config = dict(
    model='image classifier',
    train_examples=194171,
    image_size=40,
    horizontal_flip=True,
    depths=[4, 8, 4],
    kernel_size=7,
    optimizer='adamw',
    beta1=0.85,
    beta2=0.98,
    gradient_centralization=True,
    batch_size=512,
    epochs=22.4,
    lr_schedule='poly',
    final_lr_fraction=0.01,
    warmup_steps=1700,
)
Rows from block 11 of a small image classifier, named by matrix and row number. Rows with one number belong to one neuron. Each number is 128 + 32 x the weight over its row's rms, rounded and kept within 0 to 255. All counts start at 0. Numbers have three digits each.
After each neuron's rows are labels from the 100 images, of 14848, where the neuron reaches its largest size: "responds to" is what is common among them. Only what is clearly more common there than usual is listed. The data: microscope photos of single blood and bone marrow cells. In brackets: how many of the 100.
# gate: MLP gate (model.blocks.11.mlp.gate.weight, 288x96), inputs 0-95
# fc1: MLP up (model.blocks.11.mlp.fc1.weight, 288x96), inputs 0-95
# fc2: MLP down (model.blocks.11.mlp.fc2.weight, 96x288, transposed), outputs 0-95

gate.68:124094169123155133115168109122163102159123169130097124129156093137180139170153139186137077145116133168091138173136176096168117077166095112183123182121158141142133115154085166125140116069103146099087167138138122124070186091074087137108070119187113203128131149118096123110174076183117097137
fc1.68:085126068130189124148160082114078139158093129143098113129149125121136140080100102170168129191113107062180122081127149150086134187100158154052131101173176124109108160148090154109127129116116135134185113100159097091142169150148148144190184104090151124161081114084118111103133179091088115119
fc2.68:094155118149097126142067134162140162088136162185083157133102159142129079140134149061136171109100073108127192099130116120101096156140144097110179169134160118087055135098143107136125148144108101132096182106141187168133129128075141142099161053126167134159094134074152174128095164101109178077
responds to: cell type: promyelocyte (26)

gate.35:177150103142087188123097143209081114109110160176073106114159104126094159132127137136172126141118151084116133120106132083146159114142174179093087139152179146098126116127100225146113076137149157084170157117143128117095130072111060116143087154126092065129151124141167104094146107129123171182
fc1.35:122078152119172170083152125138117182159062121181155124126108073169150119120130116127103112110180103057082097127081121106148143114111119138093154133178118172108147132170089132116105097068191071096123105110107105152081070108137148135126156083090115101067091129123137090167139149201095144103
fc2.35:166118147128171100125133092164108098140128056103111131149089135133114131152147105126108133113146074098076092174070092142196107120121185192142167095154131148128146138070158101100143134146161107186173090085134104089144145165137119134129153129181088161081098113134077127159196068161121101183
responds to: cell type: lymphocyte (67)

gate.42:186198124124113122142176125154200115132108175106108108079141138116089109092164116151103082120199155104138125116191128145127134141084112123121167067102172134094135128083124151154136182187114119171138141127102160162180098148090182145078109187156140107078159126116077077161089122128115132095
fc1.42:159087121040140141140106109152139109103094080155149182135103106086083110137167124106086142147143121060106136101162193110123117155113212094132103104158139129157117162117121106090188107086182146098103151200140153129086065108117158182142140110144157137156078136141123148104138190163147117157
fc2.42:097085151050066131162115140141112122077130196112157116123152127138106140167110110159201104124157171108123112158102129139133146170152110088108122163153116102082182151219169159139130181068109125126099155126073094171163105108115165102111137157113151074140111084166103145111142151124156156186
responds to: cell type: artefact (30)

gate.226:123104053137184079097122137111110196172129104101162149125146164154147138118108106108105093111204136169138113089114064115137134165146050140090106106174133137142088143118105150141149138146110102184218145078054132099109121154105102146157155136124153164140127117159180169127156169086099127120
fc1.226:078149171165093086021155088143092111153127107172122139128082109126142114137108171075122137142065113177097143136120167104145135113121127160186140192167134167131106117147079141149125155085128149123032148146190137135146127112120162151142124115084139121128102114145065096084074156173118118137
fc2.226:095104085131151174160164133153166181122105139087143114089077171099141158091118169164105133129095172073084161124070127152170170139116106129118138171163123104140103110112157118161215187151106128082081168077142129155079084099072112065103107089119165144169128146118139130129090138118145115175
responds to: cell type: eosinophil (70)

gate.246:076111169109109136170112070117153101138107146134138130090101064099119076079149087093181185149162150120166094134115109138156143149077147141110146069178159116113131102084176194111176138069105161141081106177151159187142151148151172105138124167086122134092121076135110101138117092166174119129
fc1.246:130094115159113163094123165112116171116167163118137091142100119204142103104121166104105133172152153140156143148103082180094156147083075101121102144078142106130139134154092123128095058111042089136169142077175164133117186132154084162116158145085111164118101116141157130181071093145075180135
fc2.246:116137100191155156142126139139173145125157122102126153121098093088166147120147149110074130157064000165157183094098101093090090142110073112118110151154148157096124126110172092117083159156120106158142105101124128093116103120093146088089143112095164178177149103128162098148056105115118134158
responds to: cell type: promyelocyte (53)

gate.218:114078092139115098181103116175129087077151184144200069082163145083104106062097133141124115132117114117120113087127107132136113137153117125118094159120169150172158163181065063124071107139151172076164092077151140122158106114134105111092178113177136112119108162177144125115158117149132181087
fc1.218:195144188133079144065182177085153101090114079098118099151095129163126082103156110088144106077143139111119112179081182141150089163161073137138136152145136171089112131147167108131128151117111206176163142150076169137129115128128078110098149144118167153163143080184138121138094091123092110125
fc2.218:120149083184133078105104145191186161103144162131184131109168107106154096106082157151151127163100169120181143187090159068138118078149126123135151109183064126086146165121116174142151114138089084110136144111091118101084103153081072120136144159118103121138116046177073144158130117123147132147
responds to: smear: peripheral blood (84); cell type: platelet (46)

gate.40:103053162136088135072117105123148102052153128127117147104106136134124172183115142138174107120096117132103176186139178118126158132151154152132116141153081137094152114101113052127157128174107152125146174177133168109081085178123120123102082132202138100162165079172076135114135121167154072163
fc1.40:100112192113101102125063101169111135107138078118110072078112153201138109090129156185104118097142144171150152130103217108116069130169115154087121157153083118098117129117146132144170133152128075078116116108133147106121191121130187168120128088173201106134118116134090150134145186122161104100
fc2.40:158149145119168115064152110171150134187173076154159150120079114123102172108133132121073131134079094152140115140143118023116174125142159132165167069177088115114146142084127131145102110121163147145138105082124092108131160170152088178074101094148113168162132117143135105188122047129147114105
responds to: cell type: erythroblast (47)

gate.241:100085121107183139175161181094149125154099073072119165174115155092175085150063118112116105109116116167143151112168105120128127132179146125092101112165126062120140195082104132091130163147095148108121157092135101165147096191115172148079152061143105107147113116173090118156169143067123101143
fc1.241:074104191131078112112110108125175161126165147093157149112152157127142156142154119147143146125097143195141142062128128093164133114135196206189123135120074127144116152112162160104140133132114071104157101069143101084162146120097076090166144074174115097134101104091121183068126114159153078127
fc2.241:115160103140158137136107133105135106142157138166170127125132110093168136107120159158093090120098234125064148091134143079137098126074185060083145087143124166140148079097125082121152131127090154154118137094172129133113125069086173163129144112162164202110156140128130097145104081211123109154
responds to: cell type: blast (29)

gate.52:095142125078114101143130087166106132147137085148217136110091133063119100142094140131165172093105163195129189120060115154115152165145164134164129101171112130122110110059129139172096102112177121108147115101121051094095107113102075089130128117112146102148098151136121168158133191113143183173
fc1.52:075094164177117083127051140158183136145130122152184089103141077145097107075177104156149162142135091121188141168136077201093096084127116122166122109075099108114146098157110165113165091155082112113101172147116152148171105146097105105141095135115132094127121085140206161094158124131094152130
fc2.52:091106140111074137124085130123126089150124124181075152097195153155090141109138165095080101115154198096135146121163132172171118089131086081088184154084189110095108172129112151116147093123129145070075114164122212141130096135106097151170130070082122106129160192143132143108140117111148135150
responds to: cell type: lymphocyte (34)

gate.210:171163132101136138182092154144117111139115098151101121156133101176113122073173148121149136104168105129181118148148120129090134111135183077109098104097124116118098095118152090096127051146106101188147108108198153076094177135091103131149118092094145058142104081080109189164122173074106187130
fc1.210:151148044176164153118119091157165132144186131193175153107101115083097123142148102124127113107107159151150198159107132147166080172149136170177068152132101106102093097163126156081087119121188121135147094078129121098114096145161128171160191160130096113104123122120168094105081167092160110098
fc2.210:150061147094067114103104123133087099122087174162092146105153143143059136112096157122140149046185116131165051140134078184097095165110130167130122113144142117089127154132147134080088102085143141179162128163094154122132092162136126148169175116142120059086153167090147126114123131088179126152
responds to: cell type: promyelocyte (35)

gate.33:126117143107151141184071152133119127059140112113138141052092137120116198115158182128082060067133120164096093178090176128138109107171096081093084146143135177132107086120134159075133128165140089164137100166131143104140089133116111128123098158186105144141105078161178119171109164141123172159
fc1.33:152132125098145134129093173165091105141169134134158073148137125179146093110106108151097088175094135100158129111168142152080103111206164116110158123099133171095152076081179117124130110125171075105198155146093148092100107103150064141142088209137155160155146076187158106124143141143079116149
fc2.33:124119095132135085101192072114181148073140092109132119116111093125126127147126111100124129088141103158070125139075071114099101146156155120187175105145166114154159088183141099105186144093177157171173094167097129116141100149120119097148145063149176102142135162163108206157150083076124108159
responds to: cell type: plasma cell (41)

gate.81:152099119110057097152139125147162112108138097132106125150066089095130052075126112133148154188121167192101127151095117121126104123114090123116105155143174078130097180122162097148061086123217173143110096082077132107111100155148129105131102123099109146159107145208086144115145113138138141184
fc1.81:186160101125153188065121120157126150079122155157105135094108070140108139134120103139138157061157078125124167109099149148138097121144132119110181101129105089158208114151087119128168146098117113157145186167152164155134100185071116136097115148106103138057109154168118110124180167164207116096
fc2.81:164138120111116179081155120128132096138065161172106169161126103118112115120132139163076104076098213175165124134120062126157102140183061083107160118155122148108155094152139115163192113112094115149121106191153090085125079108105161109081158171135166127147135143096147169110179145123149116075
responds to: cell type: lymphocyte (47)

gate.155:061140029169087147103076088117095175151141116165164113177147122123155116158085090145154164123101156116153092165177131122097167141087107125117118126112104149114072120159104122110095098163099109142114103066190097090100143166160135090120204143134104148124156165167153105102139144158101178167
fc1.155:110184082159113168124120134105144130209096176096127137101195123149167130110150176171145142114163098121128097087141074118093115083107145075162139117121083149151119169149093114130161118124081125163074142108164137144166222080135152126072088089096108139105148162117085109159120119126175145068
fc2.155:147103187103178142131197130119151095101152155113095135083088148165127171148136149090106132087101063173083123113118097122115145167079077145159144157138197112112177141144139047100140157142164171166147127121116093099156114101163138107139153092176192149119108170184127166182121122093144144160
responds to: cell type: erythroblast (67)

gate.99:134122095144136185099118121115108140202141102096157151121164123181117198139137111063139148092105139131152124160131181101111127130152106129152103143087102125113090143132073104117163140099107103114169132097218127149118194187122147184092137087110179129139199120059114121138160158078119153073
fc1.99:101115190120170089080104092149123131110168078117184096113098146104168098208124158132103140154114117111165124149121117103081092149159141132220106105091105202160078164078068165143169151098125118114130152115156148174119126125081106109087093097138138179156101089127141128087167135134092149118
fc2.99:165168127181144116146091082142165189077103133135119118124091115179125137118114118074150103164074150145144180151106173103133173105104169151170161124182091086148185136065129105154123177143094098171105075093123124120134107152096096115151183152127119169162107133124070072170162083111094128090
responds to: cell type: promyelocyte (26)

gate.243:138135159150101132136159116114156160088132145128097111045120129146180143114111095128090118134137125113138135174147168092152105111111156127141197159151178130059126150100123090116092084091184152152066161173105196130056131039125120118168108124149119098114055172141096085160133119123133090158
fc1.243:173114059122081171187109106077140129165095111133101115110124108117143133073163163185084098093182171145110094112134091103099141088136183102107165134092096158100154149196147125092123160184177171143140140112121086084104133075118123135078069081119133193109124156108114116131134098168152148125
fc2.243:097143145115136166148131108092137153088122109132157103149056150133162183187151091091219050155110168118160127175155171168148151078158171132134127111120103092102122147100100102169140156103135126130117107112145108154115139179093116137122181201131133109099103096092124105121176057153114128062
responds to: cell type: blast (32)

gate.123:080206133147113165169179099123113109161145122187110148097171183116091136186175148126162172172087136192151136136097056154111119132156087156127081122099127144119091114135157085117078166117081136071103099138085138163136126116144136077160121141101108091159184121114108120108182109084150103102
fc1.123:109087157119145089153167065163118123104129134159166186176073138130088139168189086136135118145143112140139102141094104178123095131057090090161134061111159138106081152114122107141080144154137151090096187177113087162140073179135154078139081106097098152110102121149082113100109130119097175161
fc2.123:191112079080145113105160140182158110086089119129138106146102136085103077104136101104141171161122080124162072098154139092079146145114164189102141131188117113140095132078174148127111159115153151163205120099157123129131144108138079185148179093132150160051108148091141135123148072117175109146
responds to: smear: peripheral blood (57)

gate.85:086122154090149192161171160194106146125114128164115092144093133106098116142136163127088078112128145108094104122119079141133077109144145082109116101097108069156097132082107038103123141096116135118146122087138150076072178056149127144205116160156157133137155193089182164142110132112121126144
fc1.85:104157177076050113177121162189089176121105092131143171114081138140110147101109117072183152098177170076100137138165098168133134115101117117083113113139140154107085125125124150080116126151149180164063178109100142113124106111096125116127139203093116130115151162125179203156112089130120162102
fc2.85:089191134135135132124175065180146120135160133116157128136129110173140052109135129086142132156098113152101146133145076113163112153143107106178113117187057076074105132189112156126094156115088122122189143139130108150124102103115137142081135177171111145179070117095132118125156206074149115182
responds to: cell type: segmented neutrophil (68)

gate.87:148123126085162146155121150107095085125132166105086113101146101176208186084100182125169086127171102135073152130078143142136085073143153111135127117093135084120179142112153120115184144156129139163160143108170137079092163108107093124100072102094136090170120161101148136167092111082186065145
fc1.87:099108133049040131132092108137166124122116137162121131186126105142118097098148157172190106174103140118140114095127140132150106075124227151071124055192117124108145113169103125105090149166098168129141173171129144142126115098115160111102121132167141106095125144120195155136167123186160132157
fc2.87:168180087155179133153147076144154182129137109157152123113095149191136148092094119089116141124108156103110180143133112081097137135120129103188175167134113066123169070073130104157104156138072071101113101079114153113164093106115145109073142105079193182150138112127081156151148084116096124106
responds to: cell type: blast (25)

gate.244:087123177094168117153111074148141141157098116093132047111089165136196101048152131149160102123088130141156142126137125114088091066161223130190117106152117123148086147127106100100158102124134129102140134114193102097119174155087070124109100105086112190156154105128165132154093131131128127149
fc1.244:148125176152053122139165091114099182073167085079059118157169118192132157155153103065136136143129127073081081083144085150137145145133175121181114141112144125139117138185190125128148118130125108192102139062202148139125124150127147189131162127129089125145140119176133115139144119128121127085
fc2.244:152110172170176113154184109120094129129109099079118110100080156152193125110146065147188173130079154083096130110126134089099149124132172149164068112147150099172183061164168078145079130083137161131164082081137074110142130140138123120089146142106092137105145121120121072173122099080146137118
responds to: cell type: band neutrophil (26)

gate.115:112199120145070159098157109130123150171157085142112093108159076121136090087117127147110128120091162157166144084093104138095159099167152159105057066098100133130087108138104134138133178115125126087140147068151151110110172113176186096100116160192107138118064163109143170094067116129187106147
fc1.115:090097073055117129159126102060099136134123123151134157144116081076104119175149154116188142069124154099093129130119169159161120097089181130113140127097105130126107090176124071119104169131136061142150167092127094153152122127157151176123177145116134197129059148161148133183068085134098145109
fc2.115:167161128128130149144130182179167116114138124088112105046115066161166130061150150107061184106116102172175090105123179074114159098142151145141183089182108133164095129110097110151095121184123125121113107138156182113110103105096104149119194118111176161101171141144133118176113134143136076141
responds to: smear: peripheral blood (53)

gate.31:126108177159124104136130141105187152147131156085083105115106141170108095198124133101099130133190152115168117146185122107166069122165154156102139106116061108168129171195100100184163074113098113082096082101146135132100143114177082104071136117154091122122143136089141086095174096191138129140
fc1.31:143092108138143135217162129063148131151170101109171060115175143124140060080120098125114167142136158089207128119125094113101150118120086110066141115162105155110107091134138080157145092176098090130141098093148136131139110183170109150152149154100103134176126188090118147158157070113147125074
fc2.31:127100123169078110171096164124140172094078132132100129102094154119164138136135144138124154138125000082076122126106138162107091127156141107100119159067105124176146130150153085092138141096130098125097146135146192159141100133123113108158147133093203119159134133086172159116071150175094157141
responds to: cell type: lymphocyte (37)

gate.67:165136196136113154117173146176106171096120078088094137092160182129185169130160109064150144165127110131129066199113101101107104125108179083138115094095116094122102116184116144170160080166111129096146088096142117153118096094171095138093146165107112161174141101103151084114167149103127172083
fc1.67:142101101133134133107117130116112163165120129081121159115200140147133108173124126079105192188109093123144127176182137102107164187115052113058142124122142157152110160119142131127214089124193135189158135141041162109099139111191157137135177115122129164157094124180124135102137129127119137136
fc2.67:118097161118176185145079164154156098203160186147123156116170111142091192125117160112111136098137063117156150088123172160142138131106142087062150087127188174114137150035114148155155102189132150143080141163132135081112090077105128131145131127112151179172152143116145117138085102140135140131
responds to: cell type: eosinophil (36)

gate.46:136164128144172150139123109131138102174118103129123112114110118120146124088126164168169108206089121107109139160092082084098054135059163110124184131119134118118135111115058147156131147095059208096166204117154138119131122120100117123173089097080111139137141101090105196117124060156158119102
fc1.46:115106149134137123180079097179151122155140102168127114092114164078106144105154141128110130065127142093139150125180107169135112093155114124181107063123163125096143144055124073118082130092164103076163124134060166127158141117159094134106143211114078155083145146134173163161141100123135186190
fc2.46:074105100141092179073109094079098151173141136188172187198127073105109125141091119106117099124141109128135102136095110149134119202139118126103103151170134176094138189125144089134193158093102143145134126167122076135133125149138155165101121204140172090168148091089107111123179135175117102095
responds to: cell type: band neutrophil (32)

gate.201:144139117135172121129110107119091132125135125194106054178187093147098148145136159131069196100128105079166140092122109106096106181105120168111113155127116129166150161093199115149190116197178134089152096104094126172104155172107155156135107111107118077104155154103098139100129176117081179153
fc1.201:066176132121129150057177104104180145146104125097108114104152121165112120098109149132142077061147143093177110115097090158185139088111148155044151108141146079101111128179119135073125172155140124100138138136083116129141139118198168137139135143159116183147111159136117092130064184153105060122
fc2.201:130140157185091103155118125096085131152143172156090114070100116124167126143092091134133092088132255096154122137141118124119090176146137124075071116119180185114149098138173106070151169129116168120139119127073098147138147137154097134171123108089146100095136106158113138153112142180100069077
responds to: cell type: artefact (41)

gate.110:158118120104070146127127132168156151059198136157105077105098061196140145152142087143167082159161128081135116134138165114091118113162156166139117185121106115096161112138093137123094179166109124133118124164114155155147146112106171105114141177218161153123053075169142100090147136127135108159
fc1.110:133130133117171098085146101160137160158124084146091087105115183120147134099084074084156142143171111118149228162129136140104050087140084133096170088147118133090121107100095103162143181152157139051083119141130097136161140144142182098133091107139158133130073102073103149117147143174155099170
fc2.110:144078140090171113104141118130092075187201087184116092116105094151144109155156116126125107147088126141081103074162092099122137161098123136175167061148146157084111121121114144097082096174134139172163112065126115114126157096153143173140098108174067138116155149156139054143134083076127117169
responds to: cell type: erythroblast (67)

gate.183:169172140141107095136126115156103185097144090113131075101203152117163146090084110088160121161068112096150146159146136151067114159197140144139071143150122115139085086122105112134130137160116104128198112126114115112178115177114089118068076148126090135191199135162136113090111140102137179157
fc1.183:073126131138105169140111111164095116181140161197123137106122122162097151095126094118163135079141145169133079113081108131099154121160151089155082179044120096110130136067152162051101125150119124163052164114125092105100185163120143114164094167165152112117143073142163167147106109083145124148
fc2.183:095154197090090070130162121140118087108159135162130177137132106148121122147121081121175090067111159179158169149142127172081090142122111140162135152076145162128112086162092133090100125052188189173147109166168168131115113165106132159086168089106118129149149108153179155108126172093097091118
responds to: cell type: blast (27)

gate.22:154111169118194135161101087112071137142153163145120075116093145125138101139112157115114091197125104149167135087133175128109090140149198071141124160068092136169101163089158087147190113096099177121167095139136170185147136122140119119113140149178098123126109104170105083077200144165117159113
fc1.22:152111151128136067124167123116144126143124157111108142107154089178168133145139102099138119107157113107127135125056091132130142110058128171125150034179163096127164093209124185102084166167130120147055128110208125106160120186094134092140137089096132123108070127170129144144112153099128174120
fc2.22:107153153113167172166138116154097133093084128123100164105159120116133059122151077135118157175061203095114134053140101133099151122059134143135127105149112162146092091139107126136113097133101123183180091088144117084182129062162150127115079156146136153114141115169181057095116179118103143134
responds to: cell type: artefact (33)

gate.71:200096081144118099169133195142161161105151130113179131083130216127161129090152159139068097124082140103117089159094107166147086122174079070125119141124172139139152162093132069108147100115179115127159085098091151110189125099109078093126155131121176154131153109120086163155139115142096094126
fc1.71:141106185101186154095126151122104123142175148079105100098147162147171147154139137159090120127133163157143148132132125085110101075088177137114106124106052081141117075094144116097127152073104036086165105188155155117128145090103039090114140149103147179169153138132120092121142157104145161158
fc2.71:136114133123128158110122151097114114167105099141135151109161149129085153132126150112126107055199153147119081164103147134153141124105127117115189133158182158162150112109120160137159141150171213145099114174134185164088085124158125117186146125164085082066141185139071102102109127180196073163
responds to: cell type: plasma cell (31)

gate.172:153163099154076147137123177142162158108136118189095091200133132091117096135138098158147085140129110140124178144086206144072110100192161114169122165149049138134152155103137141146088062153113053150155133101176081104141196105109130140107115108117110125086144090123105113155092132155130108100
fc1.172:123081086175109089121163152059156143103131159114141130169091083159120027162068132132121113138134159171164119133133180081149157157140115159048188141167113160119139160100122126194169113136173125124133130093102137144097102210115150124136144121155162099133123117160077138136175106154135145163
fc2.172:125135095128158185154183139115179136180084151084173106109128132093157136095161156176081094159079089101078106126126065109158145104130157091110138126141086130138126114149167157185180124088119124110165110136182172083132069107087111074104107108117095191140099075116115109150086169169128140163
responds to: cell type: lymphocyte (34)

gate.124:101128137100159086127158115143083136155131138141140175123085105105135112164045094143106137126108140104113134082156102153154134116061126097093139176108169134202110116083135123150126163117164074126107075106111129197110094093206124189215136170096119134121128161074123149132137097151147154071
fc1.124:135062183158178140146103145088152156170111100079168141115138163115112160140167132111116097094145117158075123148102178139160102143115104156117134134175087157115110094144105074114165124124165155160090168124214163096111078123123110156118176080128117120146158082080076148181071102113093169077
fc2.124:108110116146072134099127155085117142144106146161108148163130134075193114153155139165152155156100204098112174099084065123126126145147084191114106183123149071128137064124159125132150160133072100138093119147115122131158163159169104083116150155095118118158139030134159199122095115124131104086
responds to: cell type: artefact (41)

gate.275:156076064098089159166095150113107137109162176133136186084138094109136060147108092118167139131178138084148135117127163109159202133113065103091145090132084085088163079163197117120110137120128108164092084040081132103150130150125120163128117115154095093146132120161127100140182117143134105118
fc1.275:143138178091127132094130191102106121104105103155077139164168124171147108115169132176129145156130088143148140116109204066126138136134098124199165104140144114121180128131139172076171136193193188180075122140093147199087162126106132118139098133114107090155144087173104116094087165129138107122
fc2.275:118143100199154109141144156165108165103086062122131103125079157134092137084143117132139124125167255116098136132120148109186114106117137172159156155113137106140149131064116115159122153144154087173140077137144143111092102136125111061174188112169133158112085167080103117106171126144133123148
responds to: smear: peripheral blood (53)

gate.261:097131070130159106192114120152161111176093119104121114118177152092111145138080166164105145159142123102150152093113115123096145134155097131124087159129167176107143141069157145137166116134092142098155187057063149082090176109115104196106151178139145122149086151112061108178182165081100130126
fc1.261:139140206087124147062133082157132089164061116154071122101119089123108163186160110092139082130106110183090166144125131110174087124125177151151139152130157091101148138154182121119169171103144095058152123163175141124093187149107090087145097153147141126144101110111167109137124132195116102087
fc2.261:119105109156058122169147128137117141122119132096125126150133157115142140113134187159092069116130197158172197173084067147122063122092151125110135126141131107146182140081117112115181216108140133101074164176165150142105112121081152082124150128149168108203137137100104165103117181133127128088
responds to: cell type: eosinophil (25)

gate.100:146134192123108142164082103107086135131075119170074100162108097129113134062149130135157110145130145107132119114160215078187121151143221148137102082108082111082150129123172183137119120173099177135141160149173193089127125115102103158134122116167121102120118125099116159172145072093102102098
fc1.100:073149161131137155125160132124111152113141128073151083119117123134139072126148146107124108166091082123166156192070198147120125122168128118109107147131128138143103114167153106160170105145111103084177120114243103114096142151145125163141191049140125087110118105108145096137095111123088047078
fc2.100:123161099189162075104156132127138110160095110097111145082130145104145126092081108136147186110106044112142087077155172080095072134161104149173125115134166153156193180163148156103118145117138162118189072171123086107105136166133112073118170116084171161092097115139098136154104118091095118112
responds to: cell type: blast (25)

gate.39:143070161108128172115154146127153137139100163095103125114120113097165166159097145131142107111149165092139132130150132032189160144066218133123143105165127143104155148111140078119138143124086155130115167174098117137095128088110150093070089131124119173126132167089118148209184123175147080186
fc1.39:137167128147153109076160141133130132089142112160201152142091113154147072175148068125096103155141100145133087155107150145139077110094114116189128090073182197147108111051101104122149151170119179106087132135112160165145079176133116100143099124141154123180136093187122172049131138131107133128
fc2.39:115075135060098155129153134114144074126091101104077101109144153112140106140164115182160145078139151118086119126095138187116150125102113102086147135055184129148142124194136194096109096128190200110153164129089171181118088144140129121191101123096091082096137135172149118108104136097143140170
responds to: cell type: plasma cell (44)

gate.191:157149127111073134115068074130124154090167103160106141128096129126097121113118164137109107125120140151123152165130084136071135149117220094161136140057125166122067138113140118148132101130049135100147117114194164061127167086159117140105083142097103179088139091060146186089099117151115096145
fc1.191:137166091197153124149123117144127142117163161111115123133157107166136064184156162136116062120146164166117132163192161092147147176153124176117125111126110110122141128116134136183138072156123119107193118069020158149154078104100117087109126177185117108125091101144119112098073116098095102142
fc2.191:138173138080109180093140161145161153141168116098169156135154154123098168178128167186117062112121139118114131196074141104125144145132111155117116109184082116170098103105115116167136134081112084105071137157188129182110144124056097135082146129162149091148146086069135153046102146130137105116
responds to: cell type: eosinophil (75)

gate.94:155140127148171133169096136113115107143139109189117116166131179104101158138118136208125147126074134111170131088138095089062169136102102195122149139105066136075156139142123146151086063174093120117171104093071096177072101144112136107113105121155094120152115100130200152187167079140129138124
fc1.94:149183107091115167154135127083099104156078137139136062144107083109092112116153084099157153056167152099100153089073129155118099063118226163166113134151115144095102133154172096143153115106178077093095119091152170172095126100143171145148099118116145086109123162143078127110145099116161153152
fc2.94:124087132130127140131158114117142116142066098122117125095100145093170129107165157164090096113123073136136182155061106141211177153136116126093159107113147136147098206108171069119190134160165101117085124152163119148131130094044115093163132099164118134148125174109159157158113088178141184171
responds to: cell type: eosinophil (35)

gate.180:166136109102100083175114157129147103075157114107121106125145140199111172122129152183080108150095116120078053151158176108103128124150120164095119100072060098143146159168120171145102169181110104147105120157108112092141119126158096111101154101117126167187146088163193089123121168129072104068
fc1.180:145084177146084107107167073148126117116131131163151166152081138155099116159193178163147176091136116107130110123141118132163192118066161138108119076157099107113154054136161138154131085090078175136073156149102121164091071135117104104092171193155129123130114141186160117108156148127194129141
fc2.180:095158077125055113100060107158116136111143136132122152164169125115059165125127143082134128052160127144134104190116165125148108115183142128087182113140078091114140202114105116158133130116092088135117179156175172130159111139125135190128153164073181109168159121140156149124096147192141153106
responds to: cell type: band neutrophil (29)

gate.36:122128087122182179189095131161152142145111099131143043072120099095160127067137097139151096152099149132123133108143127126124064072147177100094116080147183131092097156132117122122139090070125130093197158122124160137169163102129066104157134126131171128163156171078173110136141099144146156194
fc1.36:110129139097189067117138131130148124114133162131179134122121107110197096101153139159132117112170105205190115113122160072132124147106130102201144147159105139074149107062130163118108140136132089132137180138150169104129188116057102125122106154067164175116130092113108192109111175188166139143
fc2.36:117151076127086105142088136086118136146157108152167144207164121133083111144111153112098150079208132107126103153158193148109146089137150123109132144083131120111080112093059174125152083162090131102129162178124200143156128166173133170110098108105142136090146117121109167044137155139129097069
responds to: cell type: segmented neutrophil (43)

gate.238:123175139114184077146087071105122166146146070087180146134155092083129189129126191106051127163202097109084096145114133142155147142038099123099119124133112072127144078138136124102116134144146148158134101072069128130099163147143142103174121135128128169134077134101151112141133164077143099130
fc1.238:117136071119150126147127126114154091102124139110094085111126062178125110153128127131104080174164146043100100090146148122128056067153094124115095174097167154089100103085120153121078140100140172121185153091085162173170152188108120143119105154143113146164107097138158143137116132125190197169
fc2.238:132117128106103158162106120122072193071130079073151112127175103122125084203142075110154168153163100096151092168120104132150067113108151145137119168084135134152153137115076135048120145160166122138196105125086136123070144091189090128129106180129144132088104106109096136097169141110095126171
responds to: cell type: eosinophil (41)

gate.184:108163082139160179174114098088135161144115133129164145123141128115148142087160049110157167156121142139143138098074106129136120176100114190082123142118164140173162156134135153071100122171149139108094112069067072207175111163115136090149110104120123140084156074142154186079129076148114164136
fc1.184:109095205145098139086133115132118124108043167178102110087122124116097144109160131131153123156154123140116142131087112137158134100145160135156105141113134107141095183142182122108091132147080092061108125147174103115147138136147200096104081131052118126133069216144129112125213157160108120082
fc2.184:142129167109138124150158161170163074096143181120096123104145119187131137147089102096109114098123045123099123147144133159101148182082161122095073089127160182095110150134113137082157157131145184089102173133189143170164089113093094156148141082134175088069148138107196156131124076122153107157
responds to: cell type: artefact (28)